config = dict(
    arch='vit',
    model='image embedding model',
    dataset='retinal OCT scans (Kermany 2017)',
    train_examples=24607,
    image_size=48,
    crop_scale_min=1,
    horizontal_flip=True,
    translate=0.06,
    targets=['finding'],
    num_classes=4,
    embedding_dim=128,
    norm='layernorm',
    norm_position='pre',
    activation='quick_gelu',
    head_dim=48,
    fused_qkv=False,
    bias='all',
    qk_norm=False,
    parallel_block=True,
    inner_norm=False,
    moe='expert_choice',
    drop_path=0.15,
    num_experts=16,
    moe_every=1,
    expert_mlp_ratio=0.5,
    experts_per_token=2,
    shared_expert=True,
    patch_size=[8, 8],
    conv_stem=False,
    layers=6,
    width=384,
    positions='rope',
    pooling='mean',
    am_softmax_margin=0.3,
    am_softmax_scale=30,
    residual_init='none',
    optimizer='cautious_adamw',
    lr=0.0015,
    beta1=0.9,
    beta2=0.999,
    eps=1e-10,
    grad_clip=5.0,
    steps=7200,
    batch_size=512,
    epochs=149.8,
    lr_schedule='wsd',
    decay_fraction=0.3,
    final_lr_fraction=0,
    warmup_steps=140,
    weight_decay=0.1,
)
Rows from expert 13 of block 3, named by matrix and row number. Rows with one number belong to one neuron. Each number is 500 + 25 x the weight over its row's rms, rounded and kept within 0 to 999. All counts start at 0. Numbers have three digits each.
# up: expert up (model.blocks.3.mlp.up, 16x192x384), inputs 364-383
# down: expert down (model.blocks.3.mlp.down, 16x384x192, transposed), outputs 364-383
up.56:492533525543486494529514464484491498539461516483486522498542
up.57:439495485482491511488508530482485474487422508528522480509499
up.58:523512528561481506518480442550516471477480490427452503486478
up.59:511523481498465531527501495486495501543503537514541537535467
up.60:524496536536486509501525451502494454497496475436487482524485
up.61:501462482471488483486510530498515527468586456531542469510462
up.62:547519534516519522511494473518494514521512529476493535512494
up.63:504521512505503494528502428467470488508475518475468525485507
up.64:487519530546460504506477490541494502490453537509481505496561
up.65:503494505508525491515506486540514544487534477461515502507519
up.66:501518493523461534516514476485505494534513519477513527501470
up.67:529526518515477518511511452499520452511523537456538519553495
up.68:525530552508514462510486485476487488524539521456483547475506
up.69:512518511479526470512489479517468500479469531452489497484556
up.70:508519548523479504542460479492520495546498525501534525508566
up.71:549510509485475481475480479511474493503550487497528516534432
up.72:483515516484461495461487494457532464488536480493468495482471
up.73:560521523503490485523474485463488485518488540467464509479530
up.74:547533522490471481528455470476513482516507524477512518503507
up.75:500511526527495528516517436507541464486523510488487497467478
up.76:492500513496505528541517516532458504496541507510529495570511
up.77:513497519536510499510459468497486551514470480464501531558512
up.78:523500535505433530520523456513487473510522491490517522524460
up.79:536525501509483485523471484479520508512497533440482506470535
up.80:486516512522456531516482472492464512530462532508480524467515
up.81:485531530540504490507495420506510507525496516485487500502513
up.82:516502525544476510522484454521520465498522490452509511468466
up.83:511493502525490488478512496446510509512481504518491502502497
up.84:446537525520498539545534476488491510546485527521479529515487
up.85:509522523510491535542493503481502494513502534475492554507502
up.86:515510537537464506527488463507519511506497491462498488524495
up.87:509508503491486561522501494505469486503502539475544514512484
up.88:501509508553479509515515480463512511507518500456514513483476
up.89:521534545555503497506501434494494493523506551477510514532504
up.90:525516506544490511500516450493531502491512479486520508502447
up.91:481545531535497516530526429499513497500466475481485519513486
up.92:481479496483470474474491521468527469475526462523505465504464
up.93:495516528511474513492516481480516462516541488511461523538460
up.94:513535526515491526527524477485539460525517498443495535509511
up.95:496520501503434540519527471484483468514530509500517518506433
up.96:477510527529509508520510447507497482495504500461481494511519
up.97:499533591519467534502524487482499475515502516488509526535480
up.98:523533550535501522529475503482500518503487516515472516520533
up.99:532521532495494439514456473505500542498551505514495487460498
up.100:567512505532480514517476432503512464511487512465528507541494
up.101:520513563550502491508509471508472482534530496489497542489509
up.102:525535502520474513530508478496481518517502523475480536495494
up.103:527516514531492504505526464492507465526493518481517510532504
up.104:522504525511486506540507445483481490528515516466497504508483
up.105:551501548562490521542498436489516494530485542495493528534532
up.106:471524505507468515525482439503482457523510488491516508522468
up.107:472520502512481505526516462545479512528497494510451512503479
up.108:494514514500486514568534504494530535507504504502500544481475
up.109:492521524518487476511497457521523490504522493462530501500478
up.110:523518522543523530536506489487501546532478526489467504486517
up.111:555516568539490531539518450520494489536505515465500522489524
up.112:508519507519436531501475471494487491519468511501511517510501
up.113:519503535492479469472482534508504485480554462495491508472502
up.114:504511522529484497534522456485504515526519514481494533526471
up.115:501528535487458494520489479494501486504487541518535522517505
up.116:483528531549506510499504457473500514528563509464481529525479
up.117:541503521497506468493506470513519518496541483465462508468482
up.118:504501499539443499513481471493518508521483515490542499511528
up.119:514528566542464521502459470507485451512500484450513517544518
up.120:519501507552479513507510393483486491502485539469475530510480
up.121:527520504476503478502475464502481478479473553466476493510512
up.122:480521528517467517499546497480508497493487498455497497444457
up.123:472495504480473487472475517466510461479488493532495492492489
up.124:508518551545472480497512489500532496497513481450467510483496
up.125:485503524517522473488521488512490509497514499436470510471485
up.126:499553506500452545532512492471495495545492528502486543525452
up.127:495494518479509467513475501517456505488445516469466496487542
up.128:506527554518506483491490507479507483536544501500467540514511
up.129:525534522537455509503488455453474494526454514479495520496508
up.130:481528525527493541569565486485531507513506529518509518519468
up.131:539516513539503526502490462469495501524524507467504541545463
up.132:469493497495473499452503525461493455481502489531533474480470
up.133:450489481472484518490497529481478485485423505529531468537497
up.134:518524509540497505525490468500488477540501522485535521510495
up.135:517511510512462500510452451526482446504511512470543490541510
up.136:500554518510474523498469471448493467541500544501479544499518
up.137:520520518511506505500469470464497489506493492465508501513507
up.138:524536536502495506515453431478494491536500532474476514485522
up.139:483494499494468484464502512457511470470552476514484475473431
up.140:498485543484468494474510508474497470478517482526489487468457
up.141:542543560526499506536521444514489492549493538486489524498497
up.142:492522527553502523508500502508488491517469501503518535537525
up.143:519513539499501537512487492482476525520513513503465524483478
up.144:521524528567508526511466508475486481501498538480478512514526
up.145:548511526523512510511487489452489500527528513509517539520504
up.146:509473492459487490489485531501480490478551478492568485502463
up.147:531507507513505481498474482496491502505469547434464502468526
up.148:569495512513500533533477476496498512510554492445546512535476
up.149:522512497530499522511500481531469497518471508489516531490497
up.150:536536568517516504520519456498474492533507518493489532502503
up.151:456530506513472522543489461486515533484518495498489518510499
up.152:511511537501483477495416483492498485530514515517488521536535
up.153:541522509492476534512503487472462466520519516510496510483504
up.154:510531574546472517523522447503496510512473550465500509484523
up.155:462499481485477517491482508477486462492428516522514480515513
up.156:531516497542471540526502457459520513520518517481443530511505
up.157:551527528505500521541511487521523486524516522476534538525469
up.158:519526522492509494527493482510462484501495522438508501503521
up.159:515503547531481503518503488535506505517528494444502498489517
up.160:543508496554526506518506502502517501532514508475494542493490
down.56:479513473523475528474543479485480514498525532509488470478463
down.57:522488518479513500518505492547496519485509504510502506539523
down.58:471512474481533500531518503511489492467484523501468502504466
down.59:488491500484519491449560521474541477508488516511514490500495
down.60:447520486506499478492525489487477497497549509520497529504509
down.61:522508488511516473474551455522509511490508529483457491510470
down.62:488485539483487462485521504498486451479519485521501491518526
down.63:512505480512547504488565501550523481448504524485490487538480
down.64:503454449505519467512508499519511529474491510506504519521522
down.65:524487477511508454519512504480532490490469496453522470488516
down.66:557494519519541450454540487515546488492514488468499508497518
down.67:477437480516488492489491522481517496506495491489513468514530
down.68:519493487525520559489492489556452534470536495492535494470476
down.69:518496520518455530548467521486486521544508475487524490502520
down.70:522477539465472512483483514503476496531499533501501526556528
down.71:485483481488495481503498538477437480490529483505551468502495
down.72:511451465497544466500525536513542544479480499466513498504518
down.73:503490511553481539552506486502494580531494495492515506478542
down.74:496462513526484527550475481522511587555505502498512503507529
down.75:506530520512500504524503456514497458473545491475471485498432
down.76:523503504470471473560482504512529540539519508479520485543521
down.77:510458482497529525491516430493529485526472494471474523498504
down.78:535481464518488494490503496530503537461484486445458453448469
down.79:502500506527501543573488504495502553525505482494523510486527
down.80:493533490485451524504512493516508461517496479544535512555493
down.81:481499527484508507478525485477512531503529494476478538518483
down.82:499493488524487479487507521506504503474524502470479514513460
down.83:503487528520519455486466517509479491516469490490509513541548
down.84:492491487499494498508509483469489505512548497506533501505482
down.85:464485482532489452503527501499511518500553507497552463552527
down.86:467522461492503516474527478499496541475497463482463508484483
down.87:500488492476483534517506508575464539512464499517533491542515
down.88:498495509527544490511495493523503522498476528489453507494537
down.89:465548515456510488475485529473525483519504532500516514501496
down.90:463500499482531458489508498489511535495527481509506540536466
down.91:481527519527461498520507523455521483481507484535476504498491
down.92:505521486487526474551525478521491501483515535512499533528481
down.93:505462471510496541464473552494470534494476482488479474466521
down.94:521530480509431565512522503502512502495547470522544475522476
down.95:510478460517533461446508523511488543462477488482503472494496
down.96:475595518497524485505517493488503486507516538520459512513505
down.97:499535532522539502512501471502524485504460536497459515535529
down.98:482453510487434522489466490497466465535533519515491486522518
down.99:519502483506458479520458473469485535515524501509443513480543
down.100:471450477499510498440489498489484492497498535498503473491519
down.101:480546516506510509487558507503514442481521510494519510532463
down.102:511489511498509453471572470500544488492526521489500518501495
down.103:508514475509459476491512528510511460482554540509518497451493
down.104:473487493512529507515502514498528540508502478508464505484509
down.105:467508522473540529494551497478494527454489487478544464516447
down.106:460492485506511529479523537479515468472532534493498519482503
down.107:497520475455488501519487497535507495543503514525451519493509
down.108:537478493486534491515513524477471464487500473512541459511480
down.109:469456475494474519453505515492469506475482508517503491486522
down.110:522463441524511473475500508477481510490473511471503508456467
down.111:528490527467540498472478464481505508501488503523486537473491
down.112:479475475461502505498510560488489517469467521533544487519484
down.113:516485482518530481496520518492523522522506474470540532520505
down.114:524493485517492515507526507484493508527533509519523471534486
down.115:513475502492515521491482527519475518532493527511459552539495
down.116:492463489529529508489539480535487504491516507538531500518485
down.117:509456468513526451480542515515527483478498493471511474516503
down.118:491508492483494516523483508479499518488509516502471528484519
down.119:524491493488526497476485501504502512517490535477418468498510
down.120:488505515534503474491495471468472474505506499486471505460469
down.121:486485491492472542552473495524489545546498495478507516497532
down.122:524507481451490504530497521548444520506484503472500556499509
down.123:523491516495516497520505494519527533475504498506471516487499
down.124:471454462524532466477482520490537501497465489444518496510524
down.125:460468480530517464462493493472527475513483489430529485523565
down.126:498494488490515487441544524478537486486491532516494497508506
down.127:528490522521452535532470506500488502556511481464530514489533
down.128:526454486518502527467510547510460531482487474482513416488516
down.129:501519509518466499503519487462496515512539495581540496503519
down.130:543485469510472496529461497472516537471526472512503503495489
down.131:493533495525519479457529483523525517507455502473435497487519
down.132:508508508499533499516514509532509548520475508477504524520518
down.133:515503514475505495515511485537496512490487510493476510550507
down.134:515512497522544524474501492494470460526527503522451505456473
down.135:469492478516543498471453500508520485523479525499516482534492
down.136:463474469495498557503502569514480503526493499518574491559524
down.137:482500493506504512485544482502525528523509545523463550485501
down.138:569497517487486506525492467468479526540534486467522497512516
down.139:538487470481520506524535513519475563504473515490501529489485
down.140:551473513504517527486547501494577526507476461492464522476498
down.141:491464517512526474493522507532531509498530489514517493488472
down.142:492481481475520511498511494511488478511511533533526514495487
down.143:532466492508506512517510512501520510454478450498528439481507
down.144:479510471513476461521506497473509488513497513495449469485481
down.145:525502452525513493486490499538519517508469515481498462504526
down.146:508491493522507489498547457538528515513517496479481498536480
down.147:514475521529476538543490511506525529521487470447523524488538
down.148:484532461514513527476528481518535502497508509526482483531483
down.149:539534513493501470491435526468482506551493545549510550543497
down.150:518508523494526540546508504475487462490531505510490503496463
down.151:514524486479513465504494481499530506503547503484509492494463
down.152:453461518512491503456481576466458489497523487516541461475506
down.153:516467509504519499482525523537517495485512493467586491571499
down.154:542509453507491495476515499547505441483496485479515502511495
down.155:498479526477508490534508498536497527490504493495486502541529
down.156:513499515525541476477557500508527479491496518481513504501483
down.157:528491412469517571453532506518492474487483507498565533492473
down.158:493468504522432543531490501488493507526508475473512522500530
down.159:488486473470484505485501525501517464509500523544547527512519
down.160:475471486531521487458470502508498485489514452495532464509538