config = dict(
    translate=0.06,
    num_classes=4,
    norm='layernorm',
    fused_qkv=False,
    qk_norm=False,
    inner_norm=False,
    drop_path=0.15,
    layers=6,
    epochs=149.8,
)
Rows from expert 15 of block 3, named by matrix and row number. Rows with one number belong to one neuron. Each number is 500 + 25 x the weight over the matrix's rms, rounded and kept within 0 to 999. All counts start at 0. Numbers have three digits each.
# up: expert up (model.blocks.3.mlp.up, 16x192x384), inputs 196-223
# down: expert down (model.blocks.3.mlp.down, 16x384x192, transposed), outputs 196-223
up.0:486501465491533481506504513517506514429493463495478480556505536492533455495505514552
down.0:500477478509541505510533518491463479508530484493429487500526517491480474495504497494
up.1:498561492515512526510507500486541504491491499496499494499526497465480499488507467495
down.1:507499486484492503488508491496483513515487490496494468515472537545517509508488466496
up.2:531522503510487476493483471508526505488537495505488500507472504499493530487512476467
down.2:524534516503488474509493490515504506510521535513547511543491499495527529500497508471
up.3:500481541457508461516484522512496444500487485527497476508480504532497468476457526485
down.3:499501496507477520525558484525487516528491517512508498525495502536508505509554497528
up.4:496521501530498481508515533463496509483512521486481520495494543479469463520464524528
down.4:499511527531492492487519485527516471516475504542506456502521516492524486538501510488
up.5:509493545483489463485520523513504546500473488487493495488526461512487446461502551483
down.5:532487549518499516544502504485495506512518493460488496495493521543486461526540504535
up.6:530501490489498497502514499504487488508513492474481517510477486492452513505484502478
down.6:549507518516508488500492494487482539535509507543514515523476475494512469501490513496
up.7:504517482486518512500515503522462513509509482534539521525520510496476472507478475505
down.7:506536507500509516497512494472461498487523513491537511485477465475484493513517519459
up.8:463521528512495425469497539493500529487500465505493480536574502501470492487493513503
down.8:490489535504455504521545461512494558528506468470468500434506481522506503457511494473
up.9:494476539526487461479490460516546530530453529464570501471536529516524496483521512529
down.9:498519501508472513474476503514473470505466532509468507491462475490508484487548522483
up.10:484510490469517476495466482458495495491516511471503471527558520498473475505484516540
down.10:510524481503561532521475495504546496456493484490516496480513522464468489508486497502
up.11:535486512485461495523448484526534469485537477498479507514534516461488532524509487488
down.11:521515494502490492523529482511518480498487470511490509496483494530500499486497519504
up.12:502489494498505485498508509513474504517485493498492512536485542513492486535488494509
down.12:494509510508504486501519503474517499519501501489498493512486480483491521468499529487
up.13:503528475463519480475518475535483522486496495515464468487523507538473491505531462496
down.13:488500536489482507519482462504513524533493528501530488487504518515509499537514501494
up.14:499531478520516500494505519528472475474500492492508494482540514516473490531485477520
down.14:498485497486495490476484495500508491515496492502500493543482497519485507513515480492
up.15:476505482518475527521477494485500516499480488463493502533549556503475495527519509501
down.15:479504502513492474495514484492511444485506499509494514510525484515433511516437488494
up.16:500509463496552487473533471522501495486480508521475502515503486517486479462476507489
down.16:495487512492490501507505499481478496491506513465498523480514529522492510482478526483
up.17:509484470484466522487489495507499482479528545513491479524550505524514501513487497508
down.17:463510459475518543515497483511496510490526508478487506549524482497492459510493489497
up.18:495523527486509507492528528513514503505468466470475476495534520461503494506486551518
down.18:485464527507479525509501487531501512490480495499498491484515508496512473512466512507
up.19:503518520471478541495450549496492464488503472472531466457501489449517489462480495510
down.19:497529492512535445512583502510553497522467474555495458472448529499473518477435506481
up.20:493520491490485491472510483507501510461504499470477510516461472519514495487490507531
down.20:561492485481471518486464503482514502491489525494509518473469519529495472492502487484
up.21:517460441546524526520461577545494518510441431509470431475486508489563478504501517480
down.21:494555493514502415544585454487515524528458464564471489484501448509478524487396465475
up.22:446508540507476524536510479529437495447506517495518530493553501500485451498503522555
down.22:507493462475491500518489519503470484478510485501512497511537532458484489468500522511
up.23:478514493497523470508513461508471506430498531512492525531539537522500487490509476497
down.23:491494520497504528491518502503486536491511489490512512531517489506546510505466495521
up.24:487504528488454482534479486518482479488510504464480510484484492480518528462499526528
down.24:477505471552495478531496472496480505479520478496471480502510513490512487486492521503
up.25:499510481511532457489528492500498515489528491526493466487502548465488483536524556519
down.25:500487504500538518507515510499510493495525542506490484488515487475497468480510501523
up.26:462520517552526490460473453531545496472510474505491494535527498497479501472496512484
down.26:552488516477489523551465519523481523490466521495505516486489526525517509504508523512
up.27:488517518513496528490527506503498501481517522496486487490543522503526512478465481538
down.27:496490513515515486536570462497484475536496434516461481493513504436488523513492452508
up.28:469497515507517504518550531485457552499536484481495521506489489510476477559451491542
down.28:500505548501530481497516535493540511489472497503496496499482541485511528475505489497
up.29:498557497476458499547528484502550525477502484489464502533519503508495535484492509544
down.29:503509461508501496489510483498529492531521499505484492484514486514494528476521500498
up.30:525478461479502490490491508474478500486511445498517511511493540507485506481480516518
down.30:484479466478467483504489503466502509476473507495479473507486520518477478491489490496
up.31:491538496535524489519565476482506560462510506494472524522498513487443483493485502527
down.31:536486515464528487480491488511517503555536503526492477479476500545536527480520543495
up.32:543484421485522467474525441543498509479531490537484511521435454492508522499539461488
down.32:540475517471483455460478460467534494524513558506528506518469524524495509470506526511
up.33:470483525509505525499483550508450516534471405505477499500521504441519463490516503490
down.33:510554535501483427569557457473486439526491513526483512491481449523443496445394493473
up.34:506505459506519504448512490515508508463507481514479486550471505500472486469501482497
down.34:505515514472535500493470465459515481554488508511522469496482493455496499501509516520
up.35:512468483480484486499487484502537524477501534491527530522471508520486500501485507528
down.35:497506488509519478534497491460491493525515522511511518473471472517514519472517512511
up.36:528495497551486527466502519489498492516474501508482477510499467493488508469515468509
down.36:523507519526486484536557510514528536500498479516520502539479461475479489471448515485
up.37:485512436515492481490519440530481555507499487541483508518514464526475444521469504493
down.37:542515510470522506517514486487509467498484526527489539504477484473500502519493507490
up.38:523474476468514490519536524523471520499506489518457458487498491504497501491504503522
down.38:512494498472512470508522473496464499537554480498517545496476488496504494488537486476
up.39:437521551551475467516506570527497484557492535489551456513567526487454458519451480524
down.39:498521514486493510522561540512502505517436435499492515474495499509484520480482508523
up.40:504468469447460478520494489517480509479516504447507480569506523483505476534515492509
down.40:546473510515451515508504482471509495541503498498503531482509501506481476481486496452
up.41:503495505517517508467473497550504490507471522516506475497511509502476490497511497525
down.41:466489490523507512484530507492467483517490491465498517550530507482473507476491530480
up.42:468478505504491496464475504479516535541447472511463501531559505480524492523508528496
down.42:521496528491514488505506514492500451498547492488483510503492480520512469501486493540
up.43:482509443475499488499523467519506491491495479532467510525511506517504542472556506489
down.43:490505522496478488522489471436543476513465519525534531488481496471497513501493517484
up.44:499533517497460521497496527487467497490452483476482489506506529522491503489461541484
down.44:527542511543528465494585507543494502550496491523509466495514483494484518455447432479
up.45:496495535503486506504471525505464561524467498504520544516512496467476472487520515531
down.45:521484497527481501487508492490490461519489503487490469488493488521476480488498508490
up.46:513497480502506518488488521520493505494507442508486526542487490495493483504464495524
down.46:522482529507500512528513473519504515509509485511491518506466498484529508479523494510
up.47:516520456495546459534461505516474481520463446500492479442442569475600480492498502533
down.47:543588516530523418533605442487474508494463475521427445496504451550475543529424467494
up.48:506444519523445478543491547453489467530533533455505472515476454511522587469493480491
down.48:518497471473466488486535480492489459489460501498531499446468542497518554471454517499
up.49:490491469503506505447544491521515500489501484542489521493469448497500504469536462483
down.49:496479519515531510451493450441489518513504478541519489471488506548451506532496466507
up.50:493493467558491532457480476531498518485489498532467497577484496512489494508492474537
down.50:526483506487489514534495514496489460507506518518486503507478467502503540486491522490
up.51:496500523494513485485531499517480502473492503505510497542504508495480470489495505498
down.51:495489522509481494510470473482512506506488527488505522513513508482530486522491505493
up.52:502515496521528518519545519503520500497489482501487486508540500509478499510479506514
down.52:511519491525511524506535532473488518508518514493522499516490474509509522490490505495
up.53:517482515502508522498524565529459518495525475464462484519545524476497464485465467562
down.53:519482503516477518523523485515506519514485489485481537459535493494513503509521472455
up.54:520532483512474495502528519496447514468468506488466521527502455514488500483484510502
down.54:472461492496484489489466493518500506514523456483513477479467475504503510506519497504
up.55:517513434456522516520546478496490520480486523544487526494474520501490525483505531517
down.55:510510468505505522521463503473508453520492546536510509508501510486483553471574509551
up.56:490491536504521505493517508507526497514498494477513509511497518510504465458506522482
down.56:494481473458481530495509510463480503504511535519480513477519475496510473491514513543
up.57:468522459517461502482517509527494523456515513474454494531511503500480470512458497523
down.57:506471470481520512514465478476485510510501535477508532551499479502509510480523495463
up.58:530456532495517496472485475453521507489534481534554529473547542508515500451514533491
down.58:551513542488449528525512510524487545546511498494488501473461511506489534464509528465
up.59:495527465528489511475518473516497451520526491498466553550491476498514514507482444534
down.59:507544492519496512501530475531543521547516523541520523490517484501542529514498520460
up.60:503512532488520514497524461487484541506492525463482490486489491493496482497444513489
down.60:484554474536473527493512468475514519522506495527500537511459523465510481527497500505
up.61:507505461516511489496514471467515521486526522535489512498463474536560485522487530521
down.61:524486519551474474518461484505491486560468513510478506501499493496515512487489467511
up.62:485507473479525529488488513507499490469454497491508494517493501495474520499486533495
down.62:496492495517465500512501521498503511512530498507486516480478508516519481494490523460
up.63:514518480476487516539507484521526532486496518478488511523490515492472484533522492499
down.63:515478469497493505501477495492493513531467555470499505495516502509529530513517491447
up.64:503534496478553546492511478491498502498517507537482512481518546483520488537470517495
down.64:483474484524529455527591477509462488532451426530448453480523452516501505531456484449
up.65:504519482480473574515495518494461548484471474494477488523497509500542461497451522503
down.65:508538487548526437510587475476491512505442442511436505498499450518469517465393468438
up.66:507523478519526480467518517510493496465494513519477516480484465509497525498499526449
down.66:501481511493529461525502507473519486533512501529507515500511495541473522485471550536
up.67:505513494485481512524485506459509506510456488501499506508548535475465483495493530510
down.67:491512506537515483506479492487496510477520519488489473499476468477517452503499487482
up.68:487531492483464480497466480512538501493492479499516514515511462510480487509516518513
down.68:512503490457535499496511527514520492533494482525501500479520499500490509467472534492
up.69:481479505510522480474551522568509524488520504508504471529486479508517477438500511519
down.69:545494525460488447522474486494517498500517535493507539489481507517504518496483504487
up.70:473505537503505482504515540522540501518511525422541491443503498483509518456481491468
down.70:555500519504475509481457493493459497484516510478511525498478583516544492446482503513
up.71:574481355632460456513534528560487519490545401473464497542490449455526534468483425460
down.71:522459513548499485462533508533528509545458519590553463490487491516484534448448510468
up.72:523465519472493483501482546526468459530507491515441520518516508501498525511462479510
down.72:482535490516502462538576432472519526537501450516442464502475492494496534476416460464
up.73:469471475490494512537483477509508481475496475486498490522503508516501495474490501520
down.73:538504496542519515509487483470480460519525476509514508474538494515465510565489501486
up.74:510527463480533494522493485513500514508526498502455525535452467506488491480516464465
down.74:527469522488510468510477494493467474511496543478515536473454508484490522519487527505
up.75:480473492474529513453490461507502485535491496512509497594470473499512493520496538494
down.75:521469542476523514544468523471490518511474469510506503504468501533503494535458482500
up.76:490472495503497505505515500476524473478533480485518489491464471485455524455460481516
down.76:510521472482484467511539495552488496520493530493515541492497510495523529518512564475
up.77:496449444514508507489525497483515521456475527521463509533498489527457508479483498475
down.77:533514519491501483509468505479558556497496542512525517493501453517501498471484500475
up.78:477519488489468517542506502453433488480521533515456517517514516420481491478522533554
down.78:470502541485505521526517502512520495487500526500499493543528514456497492515497506517
up.79:502536487522472486509486476493467495491489497528504512506488498487552490497509484535
down.79:533510521491503479488524506510471478524524494549514507485493492469520503494500449510
up.80:462512516476469537502510503514480505497532502488472463484521527540489498516498497527
down.80:493514491502487508503469468535513525508482446503500530499492513502487537487539507488
up.81:506475430478520466470509507498481487483506519497486523507464443530491511471513483450
down.81:462482528471498449502464494534517528542487538517504513511494465533487542514489480489
up.82:510497522485506515476484506504502484473496517510517447503532519534497474496481494533
down.82:480494514516483500515490475495500497486482454476494491523491519490499504523505492516
up.83:509484395554486506445574507504496450511478460516456497536480478541536513494458448529
down.83:501484473473535444495502521519507482565458494532538516471480549476506498502530469470
up.84:472518495480494498468509490509500532485501499531459515526499457521510478525510515474
down.84:497487511463519506479489452508495520480541529493503516516457492487525511538524481485
up.85:506482487477485503466506503503507516482530505504476495571491529531516501474495465517
down.85:515526518449499533490512484525504486499503528508478513499477484523540498538498551517
up.86:475470503475507494521516539495481474483455491452492491496539518484473486486498519508
down.86:455497490523500519504507467509474522479486444449485500509520497501498543505461471471
up.87:519499523487505505470536470516490484484483474469543489504525540507500512533491500514
down.87:447501499502512516477489513516502492526497478470510475466540492501519446482496492479
up.88:502483464507525469495513523598493511506435445495554471486443559433578481541547497487
down.88:498565481532513422528571458499483511525483455505445464463536439497479563499431457487
up.89:490493510521548476466519501529448516493466471540514492505521480527483509480485534534
down.89:488508485524534508514512507509483490483481506495474497523519495529531514489477488519